config.yaml
norm_position: "pre"
lr: 0.002
shampoo_beta: 0.95
Rows from block 8 of a small image classifier, named by matrix and row number. Rows with one number belong to one neuron. Each number is 500 + 50 x the weight over its row's rms, rounded and kept within 0 to 999. All counts start at 0. Numbers have three digits each.
After each neuron's rows are labels from the 100 images, of 14848, where the neuron reaches its largest size: "strongest on" is what is common among them; "colour at peak" is the nearest of a few named colours to the mean colour under the peak. Only what is clearly more common there than usual is listed. The data: capsule endoscopy frames (Kvasir-Capsule). In brackets: how many of the 100.
# gate: MLP gate (model.blocks.8.mlp.gate.weight, 512x256), inputs 0-127
# fc1: MLP up (model.blocks.8.mlp.fc1.weight, 512x256), inputs 0-127
# fc2: MLP down (model.blocks.8.mlp.fc2.weight, 256x512, transposed), outputs 0-127

gate.394:490537512467512497502495476503519565480517450579473541443499538523504579484489432564494567571464427532531512488467547387502455484505618415386437502478501550449487443531541518448489558594563464441530536550476461573411459524459578541534528366478433517503496507495520468460462499556510524531526518338429410533475498474446512603504503534477452555456529597538532530590568491538504522512510
fc1.394:468551495480471528576534553447453438539405412458512461515496572451500530430460514546505494598473482479476508518490462537552413516597509491445442435447451454572435405431504511478565556533431439485568546474552500455538601489412537508506474468572479458508417470542642472388477495573463500494462515512499412439507437503506464426552574542536483445489473484528488540451548494588494511497463
fc2.394:476434577469543522440455535489450501490493560411436441535497490532424517485511454530516560480470532415532521542500502443462544513481567556549436502522508452529640398592495464492466491468435544422445425502454428572414543506485551550595476617441439573591526539517464500451573497451531487596433562481462452438459559481498482605492431514544510543446472481453576521567540468500603473500463
strongest on: finding: reduced mucosal view (28)
colour at peak: orange (46)

gate.379:512545504548503532412455438487514530491451470405512459400462574549442627503497560513553401448475464430463455476501548558485477483481485497526482428518541547470522486457470511466471541498521544499468455513433474496457510446456512598500634538503581383456535441460460529448540520420491508468527451518556528442446499577469407477526536532500433428565573476438530405463483469511466502396509
fc1.379:493501493588429536417485405535583538465455486446534483438570538507577568461614522593509462497465445442478489414467509487471484528546473559503494463521512512480516406542441510484457489563492598538410501533394431483486562458467479537471591488508518415486589473471431495488497585442510433474446464546592597452470520501511397376487551451538480538490536525490514481481510451464437497411506
fc2.379:460540458482483544455554522480489469478506567461487524458572476555491581540476508567395491495414369514458451489462500491466477411531502534568496556513550505515455412493509470488518421402577424532511481495552531452492461443490520556524513376440472426572485549504510493475441472594455580541503439556531591521497414480547490561475541408550469565483419442603451450500453523509505539560499
strongest on: finding: pylorus (32)
colour at peak: grey (54)

gate.439:467538435505414520509484473504494565532519581467487454540509530472453436512515482495532481482480491584463442569547484406489431448511381521519469422535497511512453503564559444572393538480441437522485521469495456432550544518488558517521495460434479517695617455491579532440411507534468478523468432481480460512454482545452529529507483428457451494406488483524548499588562573493542481532564
fc1.439:504556504402433474463530372465562556444487492528572475539514556439492486393525402532513467504451533563477439465467506402518535456568519522424520482489447514616456574524514479509600514451535538520554509491432481461480454489512472517458513488437504449574565466463480482460445538463515568463472456415523396378510541491452469464488526464483555454476540445458531560546685513534541414553574
fc2.439:462560513650513530517491435391631564514485484538442605462541556484432502486470487522460504560511531540556453480502537545520470488478556467454469562563458542444460457508522472450518538438436538522451549539562495501559486623550439497503519523497533457484589558441523449426504519519471590386523501556467489569485463393593544546527393530429574512508528441436548552389409550541486574454611
strongest on: finding: ileocecal valve (90)
colour at peak: black (86)

gate.120:449540590474532489514457516512539491479411499480573422609504486492442585471471545444449570638553422490373496471461458483509471473443515527467481462489471561530504491498507485462425528477602433486526586476537556551485431445510535558503514485541511490382535407463552574593505535497447490483461481464525518472525574425316515444470493444478476489432472480502510495444443571554510459512487
fc1.120:466480515534477456472527489451579470541458531526515491562396576517500556419457462444552521590456490513389498455474483546535523481507506528507467454570487521578471449509503554477508524473542541479592562485555579529439439496554551474484437489573463469448507403437482454605571579482444444497398473466543469525488512390311505500546543529471386490487535537473541461514500543512515443401493
fc2.120:535503468452524410491550535421530430502511564488510469417612454537491452520582499458570510518432462507564482469467613483442495418481607630441468587548493533492601515516470508454384475456516500446446463543447565501512504529450459527419563515513502522482454409497420512529522486496457496561430502508413548436497502529562458458542471522451448529517474514581458434649513492567563535415489
strongest on: finding: pylorus (59)
colour at peak: grey (53)

gate.14:452515518403451447537613496378460505524488518463471460497522467527598489505508595469433526560490563577595602554482493530553608504513490471521531527542462462467459524574487382488474514479512527432506585399461378521524477537511433615568536518539481460529499545441489531520537538478442546541513467541486451560503490468479527469535505489490486471509484500498527570488438434413505406544541
fc1.14:498488488496592469516471450439530483523346477504471483419473523564504439512551484475452619546525462535515460491520458522593529492519495537427527568509476498351542439567450470494547599472592494518485562433425529535527483474560491565461505490465506522533526519519522440489531459556510482617531484482454503561514470565505538434515648435531511525496493518533459501566501497486522491476419
fc2.14:486510546604469488444508423430539451507429422599531530388445440523561500584512458452539459426478460481450567561516674474592552506480467486510547478535401489465507485523486543513543421418579510508561538468520470545471512474452575509468474524493470475509498422488430502493521533560444456477502472497539510459454559534541586482481539507488553521469458402514426485544471461505521367503543
strongest on: finding: pylorus (42)
colour at peak: grey (27)

gate.35:517416490459553498567435477463456504415438431543480566509471434537478518496495525459405510430551479603604535491552448484477509575524492480518472497553618544516494558517556495443534425494519557469628595536539493570483504408497456470610454479505484466464556489538446516583537454418469538450512479524473537507530486502528502522457490408516458500499520490519518469479454589431560436563546
fc1.35:505435472493471460486515503493397441541560429499472388553510527524465522498466478496501452573489513549416436494452526529547505474496541458497499546457514520582519469572541493534478458443544596516506470529429530538505445483522481503501458475561522550409539484463443475475501448356558538490441545552571503534473537447559469513524497508493426493467520441464525485472602424561573451425480
fc2.35:462527563528513487556512522515442643488583513517519532398487416553399463498480525516473518478501541385545461562470394522539417537505459528533525419508583526502481491492549486526576457537497565478502489634356540542466502467470535517473416485501511532398488598474543545486453514520446509502431460584474473506474470586581443568480498522518444506479569505462543444526488556566549505479455
strongest on: finding: reduced mucosal view (31)
colour at peak: orange (35); grey (27)

gate.417:446545482450527434598541484445598468555557521425507524525549535500502541414498516511570422479505526571465496487430486485513473455552552498396421444504529526567491519505443565482587442498520579499548499566604546579403455508572476566532509475496502514536530493430519541534514473565378541552472538484441424512533485469410470581585441387552504498499577400587483549449454492502554608513487
fc1.417:523450523472459436470496549492524491471496443439575441464458529469522495589467449521449531456520448501560475588536485453420505580531474465560650533554541425411435379462453477576529550442571429547459513486460572473515486440435505509483409535536403410553433546528482486441500516469478471461586486543553516456467554559566528437480481424491481545517475540468451456524624516502520511561570
fc2.417:396472541537486467541505493530527513664598487461406559545429510411442593546510535539559482424474463463497538513553575455560471611511465388451501518473593522451488373550463502557503534498498555630504563510516492502491475506495453548410444526495370529514499466476500546483498469491532453526622535391522530533498444564465444494492546451552524525543481527442560612504457470554456464469566
strongest on: finding: pylorus (35); finding: lymphangiectasia (26)
colour at peak: grey (34)

gate.283:571520576365495619478545499490589464483512456498532533497487556494527477514482497518499553492460420525472491444618566532505441512490552441489488552475614587504469489512557378500530441474483408552579475354500515517529531452582505543509357496535551515558464394470523518536567463515515431577522559494484504609499470479546527565607510473504522561557524554534525481593521490368455460556529
fc1.283:432477463578476479563476518517467474450518579514403512447534492446445481429542452374551576542476591527447482488504513569493581481518482486436519464597332421429542459483480503546485501534447511516471505507545498534491536546553547475498511449496411464469485545486553364443488385471464533421475484491558493443483456475483486365513509606532486566427535498500493528469503593545545569520453
fc2.283:470527499512466611499465452541477412502527499482545433534530533540512447500552388516573517559499471464502520520582568447472511414567492515538597567553540461470461544451457547454489409462493456478492463541547496534473464510518475443496541449495519506527464457553597416518621483396454441516533491520484481598458467477545546516449455510460642445477442427533474627500472554462431497459549
strongest on: finding: reduced mucosal view (41); finding: ileocecal valve (36)
colour at peak: orange (53)

gate.436:443507542533553495483481463582612529550576507539458521497565555486548525469520513555505473550460492461542395476656475571527559448498527499542402520450425534578516449462454486458503542574504429438485517474487469516610533540463477522516587546464544542576475452477487460456521569576614480523445514551575494490513515410583455489416472525414497559521460462543519520558428485405479551503525
fc1.436:529481532623476496504458487432456463493533526537468497514542502487534495555475516410483512530434480564457376461537552587484544475509532543559488518491436561471533548517406515510392461479524539395486540488511590499563548467530546610451524517492483596511608539513630544424515464461498504532532567571552402585498434530456461602548494447413505497580530501567451438567507501457490671570512
fc2.436:554477434520485545508519539468470501491555415490438443445499472555452503480505556515506559506534413573516510391439518510467505533547508464507517523504437519498539398448452544503481443496590488510478474428459527444346490548537533458570491507512502499500528614500409494481551498455411492584579442469535510564515466485466468415494518547585416643542413481532565513469482450563565531510449
strongest on: finding: pylorus (26)
colour at peak: grey (55)

gate.46:590562523531441469440514494422387583442497579587516476465461513442480536458524469571514478532533448497453457515630519529434528520417548399472436609480426495534485450480528476526495499471600565526525453508557521561466445437497433476562533480538528434476458449478506560523483574464510516485465378449485556534461531481466514441530506495505531472594472468550458453537487471475565519543588
fc1.46:571554446507535500391438521404439549523497568580527585508533488382531523474479600573442482541489472378479492557533496462440585483527540473474533512585419492544442629512520544515429567365469469523473468515453495495448450421517529478541500502486568431501495499476564526548514517540471490507565508529528535546533456479532477544525480494538598487505415443527506445392447493466504515471546
fc2.46:534499564561371428529567472505453477538456550473583550439528514520530524525441462412500467441468439537434453494402455515534476576543449519586473466512595542448499479496484530487546534484433487509478524495373494445472556426505522477597556481528486375455530480429428483458543418472513431531470507565530434553455562534500427564569414499553416498491456424403463558487551544455614546468480
strongest on: finding: ileocecal valve (27)
colour at peak: grey (30)

gate.504:600494507529508501380499451460516489492514526504431547575553485487491480368534624498389540443491598577492461522450461496486490551524465522566522439504471527661480528556472524468499515440525563554525497426478470498577573532478458556463451497502567532481549517500526562587468494500525533529418487545555462415554395530439441506479499524465488482539581535542490512515533505496607549546586
fc1.504:538537517411516528536469461479513473452518594447534564444523490497377458519500491451584467496575442508605513534464557480492482516526540493523495504502510443483493585563480594543520509497570508511548478527420557519388517529549570524519474523350522518533531462533450522550523497491543505501523458592614645500510505518435541521464566462557521586482518542531575595517571470542600502473496
fc2.504:570561457616443456461461457555465510482450562449446530439552607536467570470500531498368585427483530511412487482556454490474468498466432559523478537435509554521531457528466513552558495557553546516506448543443520538456557481508591474550477592539530486460486584492411472445455575470513467490467508580367519457380541437477464521469499448476530516545494506434429492458506550536500449434380
strongest on: finding: reduced mucosal view (78)
colour at peak: grey (59)

gate.276:487463548476446491493404629495430513553577604468447583562494445467519464490467417489527466612479545494477582489499540461523439438508462511471397565539507531613584439495491515390546567491540541520439437432520537553550583497509512580480499573575529601437451531418541493532506465597453548492469482404447494581485530514529489443480496585404518434486556485524547457503516461539478429519515
fc1.276:471542493490466516480490561586460479563509542476470513564449412455476450491616513555473451521497478520451580534463430510499463496502526531456439559507548495524446558533491447475521466503514472472474512443528520474458568471537560492578484467578502533428432507513569431518505501572474437499511411419450522524466492521540511446461500496386571402462561521414530479456415506530402465540457
fc2.276:573460547426600545479502542501495493501493545522530455548486591385422503507459460487420521579494497501474427463447547479565545486503532511570503481453530519543461571583461505528642581392532526576537497558482602509514543445596499511510524482529509517434502503508564446481475538459405444472505529587510494513523473453555450455571547431433469466541533464503487541476578572564580526514409
strongest on: finding: ileocecal valve (29)
colour at peak: orange (32)

gate.327:447563554556553495535499430425600545513494530505498449439502430522498535535420515561493479576554459491393532381432528532565480501541543440470484440544556516493541445495583658526435511557524493423497537488464522589510473563483528528503512562490494480500480470439439495488561510471518425543497506599517587490521495530556502556444507513501580500538470568571526528602417567485497482549518
fc1.327:434505427571358568481456508565385489588508581533587698526519441495509470521518533515596547603455434629537483549655477493512473518413420471487484527499572486510510512471435459469562462485481471498490521501489470438451505480531534493504528556484510516480455470541523553476481493445581521566478515461516487548417532431440472516459567500534521555408524451468487514464558532525482525355525
fc2.327:487455522456497463499446527547562521500516501448453575475499554418534408376466518495494475482489454448466589503542497515424512458484560516578422475494527408517410518535453510547525497519480495514498512591413544480496448495505593411516425486567498535401536612509491436457507607467516461513497452540462513415536574577520469458444457572493450558419418560466541433527480579508469465458563
strongest on: finding: pylorus (58)
colour at peak: grey (48)

gate.233:460467564528453506518597450516523474435541529510393514482530484537529480480513449473466508509490420595587450472633499453511460481491491566572481514490592500476508503483509532446505466580452479534516512494517444473533502427436471455562510513475469451533527491617534535543478545476488601443451525514485567527510436414526566584504444466603468612481479573532513513567595521542570560471488
fc1.233:469502517584504567656414548490463548585443468503497528520526587543518573498509531527569539489489513503506494429456482445497450462496491553525468466510533581522428507506513510600470500456489545536520507507524516600493457592478503530609559593557560479462407389427543560480555574597494510554536402537518507485464561515420448570469458437424509584524519536419441544444460447461521531442541
fc2.233:514430453467501535568466481451454496556447511400426531557493579540573462502505448524568569489478422475553478499577491561485544505452419482485452439433502451495491461566554499491455469434514407499535457557496434467524381510493510558447446402511529457504491594584490517446523440507451392525512498419597448476504584561514580498568445499470635511437570559534464555440484526584535539391555
strongest on: finding: pylorus (43)
colour at peak: grey (36); pink (28)