Weights of a small image classifier.
Model: 96-pixel images, norm layernorm, activation swiglu, patch size [6, 6], depths [4, 4, 4].
Data: trained on capsule endoscopy frames (Kvasir-Capsule), 42238 training examples.
Rows from block 8, named by matrix and row number. Rows with one number belong to one neuron. Each number is 128 + 32 x the weight over the matrix's rms, rounded and kept within 0 to 255. All counts start at 0.
# gate: MLP gate (model.blocks.8.mlp.gate.weight, 512x256), inputs 0-127
# fc1: MLP up (model.blocks.8.mlp.fc1.weight, 512x256), inputs 0-127
# fc2: MLP down (model.blocks.8.mlp.fc2.weight, 256x512, transposed), outputs 0-127
gate.94 [ 98 177 107 142 151 187 113 143  95  79 133  87 116  66 167 135 105 155 136 114 143 168 164 127  96 105  99 127 134 162 165 127 147 177 141 160 108  69  81 128 153 159 108 146 129 156 160  96 113 113 123  78 118 112 154 125 107 137  79 148  89 146 110 104 138 163 207  68 139 106 160  99 106 137  90  87  98 115 166 171 130 123 112 164 135 143 139 155  87 181 156 164 160  90 116  91 157 124 126 175 100 142 193 134 186 107 109 109  51 113 118 106 137 128  74 124  78 137 139 118  87  97 169 166 119  78  88 136]
gate.95 [117  81 151 126 113 190 182 168 162 114 143 175 158  88  98 128 131 171  97 192  68 162 115 141 212 152 122 163 113 160 135  89 148 110  75 136 111 173 148 104 155  97 104 131 106 137 139 113 138  65 153  84 135 152 153 135 119 130  70 138 182 172 160 116  70 140 180 136  98 161 131 152 169 123 147 147 135 157 182 181 131 151 108 102 196 134 183 141 136  93 139 121 108 137 168  93  39 136 105 129  88 151 156 155 122 137 161 208 118 143 153 212 143 106 187 120 108 156  84 128 108 181 137  77 155 199  90 138]
gate.96 [101 176 179  84 133 163 173 188 174  82 133 108 103 128  89 140 214 155 139 147  85 111 168  89 143  83 117  76 150 122 105 131 158  65 125 147 186 100 125 161 113 155 122  83 116 132 155 118 141 124  88 106 164 133 124 172 149 137 154 166 155 149 149 232  73  95 178 109 120 111 114  87 148  90 105 127 108 119 110 170 119 153 147  90 141 141 155 133 167 178 103 177  82 127 127 149  67 169 128 101 148 157 117  79  67 105  94 121 144 198 124 160 160 124 147 143  87 107 151 129 161 159 100 131 109 114  94 127]
gate.97 [143 154 123 114 156 126 126 135 134 154 105 147  67 141 109  81  64 118 111  79  91 158 136 191 100 148 128 126  83 101  61 103  89  91 100  31 145 128 133 165 169 153 154  99 123 204 144 126 153  92  89  62  73 101 112 120 127 146 120  90 100 120 154  55 151  95 131 101 143  77  89 114 182 112  98 110 171 115 133 133 107 163 169 152 103 150 211  96 113 147  61 166 128 139 136 168 135 127 169 131 136 129  97 101 152 125 112 149  55  91 130  69 130  85 123 118 127 103  70  91  92 169 100 139 190 111  88 114]
gate.98 [ 70 159  58 112 111 158 135 105  91 108 162 109 137 134 118 189 151 177  91 111 142 175 133 118 108  43 104  97 129  97 137  92  47 172 121  97 114 187 116 114  92 124 116 149 135  82 138 112 189 115 118 151 112 127 160 134 143 135 120 113  67 122 125  96  99 171 124 147 118 176 156 126 158 143 197 137 156 105 130 151 120 189 169 109  96 127 150 151 105 151  81 100 140 190  92 146 101 182 152  98 107 166 158  51 137  79  93  77 153 133 176 102 137 110 112 117 181 153 160 117 118 138 114 168  98 144 155 157]
gate.99 [ 77 122 101 124 157 138 153 135 105 121 122 115 166 177 153 154 146 137 137 122 106 103  87 175 156 111 129 109  87 134 179 117 165  97 129 108  56 184 117 142 135 126  70 160 151 118  70 133  90 169  82 141 128 181 206 199 161 103 122 157 119 133 117 130 157  79 203 141 109 147 125 126 119  96 126 142  70 124  93 123 127 136 109 138  77 145 159 145 138 158 126 120  69 138 105 113  93 181 154 148  90  92 209 100 177  91 173 133 124  70 112 179  84  92 125 142 147  97 138 127  87 141 118 151 100 108 141 148]
gate.100 [130 158 161 164 157 143 124 113 150 114  93 118 138 122 122 115 127 155  98 145 118 132 141 140  84  75 140 103 127  72 140 145 160 157 116 110 150 135 128 120 131  99  83  92 128 163 106  84  86 154 125 157 100 148 130 187 155 114 106  97 183 141 100 135 115 105  89 108 130 134 152  74 106 131 122 124 160 148 159 142  56 125 128  76 164 156 154 154  83 144  94  92 109 109 143 162 135 121 112 135 144 114 116 134  93 103 162  95 156 109 184 153 126  60 114 142 134 141 155 113 126 160 129  78  97 210  65 131]
gate.101 [153 148 119  69 125 127 201 124 130 120 144 117 149  89 118  97 129 111 138  79 144 145 150  89 119 112 141 123 170 118 136 146  94 119 123  77 167 133 137 124 142 179 136 141 119 140 148 108 195 114 131 115 153 181 119 141 183 188  82 156 166 124 128 135 133 102  53 153 134  79 117 169 125 155 150 114 110 133 196  99 162 125 171 123 189 137 146 106 103  88 191 148 152 104 165 115  98  92 149 131  88 117 116 107 105 108 104 176  98 143 125 151  96 100 181  91 151  51 112 123 173 127 193 100 127 155 118  68]
fc1.94 [149 122 144 209 155 145 124 204 127  83  94 165 163 118  91 125 141 130 148 119 125 123  75 117 155 108 112 105 112 178  72 130 103 151 174 112 151 165 165 154 129 121 133 132 128 201 133 158 164 104 112 149 121 168 141  77 135 133 140 136 169  75 148 147 156 147  74 127 108 121 148 150 164  89 123  98 118 102  92 101 118 163 101 177  91  63 103  90 156 151 219  77 148 136 117 130 200  86 139 136 158 173 120  84 156 110 132  38 119 157 102 119 160 146  97 125 115 123 155 139 153  97  78 160 106  99 124 194]
fc1.95 [126 144 105 166  81  66  63 180 127 121 118 146 125 133 136 125 170  66  95 113  63 113  98 134 117 141 158 196 115 169 129  82 171 135 144 154 159 103 124 101 156 158 142 176 158 105 107 109 156 120 107 214 152 143 124 141 128 157 143 112 109 102  90 107 151 156 121 160 123 147 169 134 152 125 103 115 199 135  93  99  94 100  94 160 208 123 111 141 132  71 144 135  95  93 172  89 109 131  84 159 162  90  90 105 152 113 117  94 133 104  90  99 116 164 123  73 191 121 109 150 185 150 122 118  80  95  94 108]
fc1.96 [125 219 131  93 133 210 105 163 146 152 128 130 150  87  55  95 118 136 107 153 111 147 143 154 133 129  84 134 136  64 130 182 136 117 134 172 140  96 110 116 139  95 113  47 128 117 143  66  96 157 137  98 170 127 189 132  90 154  82 171  94 119 168 160 151 142 118 165 152 155 128 119 154 112  83 124 108 146  53  99 154 106 103 177 135 171 120 128 103 119  85 134  98 120 154 151 108 115 162 128 123 110 112  78 127 131 147 127 102 137 139 177 113 180 176 148 102 133 145 122 185 108 185 165 148 111 118  63]
fc1.97 [119 145 176  89 122 140 127 130 155 162 126 110 139 132 150 140 110 134  85  96 105 170 107 147 141 144 129 134 128 100  68 120 141 123  91 116  85 164 108  95 122 171 133 164 159 207 131  86 125 116 143 153 144 114 178 167 138 146 143  88 111 176 146 112 124 187 143 146 128  99 122 138 123 155  94 105 177 140 122  97 130 140 139 124 157 137 181 121 123 135  99 169  91 128 135 150 122 101 103 157 169 211  50 138  89 132  97 118 107 133 144 119 104  97 140 140 137  99  95 124  95 159 132  81 118  62 124 135]
fc1.98 [137 124 145 173  71 102 135 145  70 148 124 184 100 125 147 174 140 170 121 146 131 134 152 173 131 169 133 137 166 118  99 129 134 140  80 126 140 117 165 124  95 103 137 131  65 179 127 127 118 129 140 209 114 133 175  98 137 173 140 113 151 138 116 120  94 165 145  91 149  98 188  75 105 117  88 123 130 121  37 129 139 149 102 105 128 135 135 108 121 110 193 175 111 155 157 175 135 124 110  86 126 160 149  78 123 142 155 177  95 177 166 166 156  71  86 141 141  87 146 140 150 150 156 135 130 135 144 120]
fc1.99 [189 150 143 138 123 129  95 160  94 111 148 162 165 113 126  90  99  81 186 110 162 102 112 109 123 101  81 141 152 164 106  78  96  92 182 113 133  97 108 106 111  75 120 182  72 142 102 161 114 185 123 128 125 104 144 111 123 142 129 171 108  97 174 107 139 138  92 126 156 124 137 164  79 149 164 148 153  51 115 147 124  76 128  64 166 119 104 183 114 126 124 103 182  95 156 171 105  85  92 131 149 143 101 139 125 150  77 116 191 134  99  96 108 128 142 149  84 102 136 169 176 181  86 138  84 134 156 114]
fc1.100 [122 157  54 166 166 215 143 113 100 154 126 143 115 190 106 168 125 134 121 148 105 133 101 135 137 102 169 149  88 141 166 134 114  80 133 124 134 137 126 129 182  77 141 109  85 142 110 113  78 134  82  99 138 123 104 107 122 124 129 185  95 130 153 138 119 163 145 106 130 140 108 139 111  71 163 105  97  84  84 147 157 134 122 104 136 186 121 133 194  67 100 111 131 141 160 106 103 151 146 120 117 189 129 103 176 154 129 126 118 160 118 133 187 147 127 126 118 133 145  81 145 142  91 140 162 147 145  69]
fc1.101 [110 125 110 131 116  99 129 126 131  96  99 167  82 144 142  78 120 129 162 120 133  95 136 140 107 143  93 121 119 183 168 122 109 146 109 126 135 160 132 135  87 146 143 150 155  93 151 111  94  91 161 183 116 144 158 106 114  52 125 124 155 140 134 138  70 101 137 138 117 126 105 108 128 131 124  79 116 163  54 114 181 205 153 139 118 133 159 146  98 150  97 115 117 147 101 101  94  47 108 157 163  69 161  98 121 134 142 118  88 118 118 115 162 119 118 102 144 166 141 147 103  76  98 140  69 110 119  95]
fc2.94 [150 123 100 135 104  99 117 132 151 159 100 180 135 149 123  84  80  69 128  86 154 125 139 164 101 116 128 117 185 169 185 115 113 131 121 158 113 160 150 150  94 184 193 100 173 128  97 150 133 113 162  97 127 103 189  64  65 145 187 120 169  90 119 133  74 149 127 140 161  90 117 102 108 185 163 177 154 160 146  90 137 145  38 135 123 168 167  82  98 147 168  88  76 146 106 127 148 118 137 158 153 120 162 116 162 138 145 157  41 105 116 109 106 155  79 109  80 146 137 108 154 143 117 177 159 119 132 106]
fc2.95 [ 91 132 147 168 128 128 140 113 139 124 155 123 145 104 146 128 229 205 151 165 132 120 126 118 177 129 146  91 154 135 192 113 145 132 175 141  79 156  52 169 140 144 114 105 110 152 106 138  77 167 108 132 119 114  92  93 110 136 127 120 172 144 172 162 164  90 187  79 105 119 140  41 120 149 153 152 149  89 146 164 102 197 196 103 156  88 147 100 110 106 156  90 155 145 155 122  72 185 142 152 165  99 134 101 123 109 142 105 123 137 118 180 125 143 150 110 137 160  81  77 176 134 120 130  86 108 106  77]
fc2.96 [148 110 104 148 141 138 146 147 107 137 149 164 118 208 105 115 155 123 111 180 168 115 126 128  97 103  97 161 178 116 111 147 171 138  74  80 137 146 140  89 131 167 147 152 162 154 121 128 163 184 131 151 172 156 105 181 120 114  94 161 139  92 146 172 107  97  96 115  89 235  98 149  76 140  93  91 134 160 138  77  84  86  45 148 124 173 127 140 160 121 114 151 131 139 119 122 152 125  76 146 124  81 135 168 135 190  99 120 110 177 163 168  89 161 138 117 149 122  69 159 116 151 156 134 103 206  87 137]
fc2.97 [125 117 118  96 190  82 113  91 166 151 123 141 131 134 116 172 160 114 103 105 116  89 146 165 137  90 162 129 127  82 155 136 162 140 119 166 150 163 148  57  70 160 167  97  89 186  96 165 115 126 111 202 129 164 124 146  98 132 154  62 106 121 111 202 146 131 131 148 116 121 154 136  86 141 173 180 128 136  84 150 119 135 163 107  96 116 163 103 123 116 127 149 129 131 148 145 109 171 191 111 164 181 101 144  74 133  88 128 125 111 104 120 114 136 182 141  84  66 119 134 126 121  96  22 143 102 111 138]
fc2.98 [ 89  89 132 136 174 137 164 131 130 140 137 125 106 122 149 130 144 118 110 120  92 114 144 143  47 144 134 116 127  89  86 141  96 135 118 111 141 178 177 136 115  92 145 171 102 116 179 140 129  73 101 167 101 163 141  90 190 123 140 136 155 104 183 112 117 110 167  90 159 155 104  80  81 103 115 116  90 172 132 196 144  60 112  91 154 133  56 155 177 115  96 145 101  97 145 126 135 133 143 158  85 129 105 172  89 152 139  85 126  86  61 109 156 125 115 170 153  72 147 108 108 133  93 100  76 144 121 110]
fc2.99 [143 124 104 131 147 100 198 182 131  87  86 100  79  62 184 132 156 108 105 134  91 125 150  98 190  81 138 134 142 107 154 180 126 143 126 126 134 156  68 124  97 104 172 149 136 160  89 106 135  96 102 119 151 193 165 101 159 180 163 165 139 131 179  59 138 155 164 167 111  80  79 128 111  78 135 112 121 138 120 124 122 124  98 104  96 124 147 112 123 141 146 133 183 158  24  97 113 218 184 126 120 121 111 174 151  39 117  96 133 107  73 138 156 114 157 161 170 121 124 179 119  76 155 131 154  76 102 151]
fc2.100 [122 109 106 122 138 189 121 128  61 111 161 154  86 137 156 136 100 106  85 168 154 135  96 131 100 163 169 128 125  63 102 188 121 114 101 103 133 138 125 116 160 141 182 134  63 148  56 158  67  74 117 110 138 177 160 148 118 114  98 121 151 102 118 157 161 131 111 173 121 107 131 112 123 145 127 137 121 145 149 133 134 102 123 129 170 197 118 150 172 125 143 134 165  71  80 123 147 147  98 143  74 144 135 121 118 161  64  89  85  90 150  91 150 118 152 116 106 143  88 104  53 100  77  90 113 156 153 165]
fc2.101 [119 136 103 114 139 170 113 111  85 117 106 150 143 123 174 173  45  73 200 144 159  52 143 177 113 104 154 131 132 140  38 111 120 143 134 155 120 121 141 144 135 160 113 133 144 131 123 154 134 153 158 137 113 119 151 130 154 129 102 108 126 161 102 101 144 128 148 128  63 154 122  90 160 119  93 131  92 168 122  85  97 148 116 156 172  73  92 114  88 133 135 163  82  95 200 112 139 163 127 133  89 155 134 147 134 116 110 181 149 169 148  85 129 129  88 140 173  96 166 136 111 104 128 156 186 173  97 160]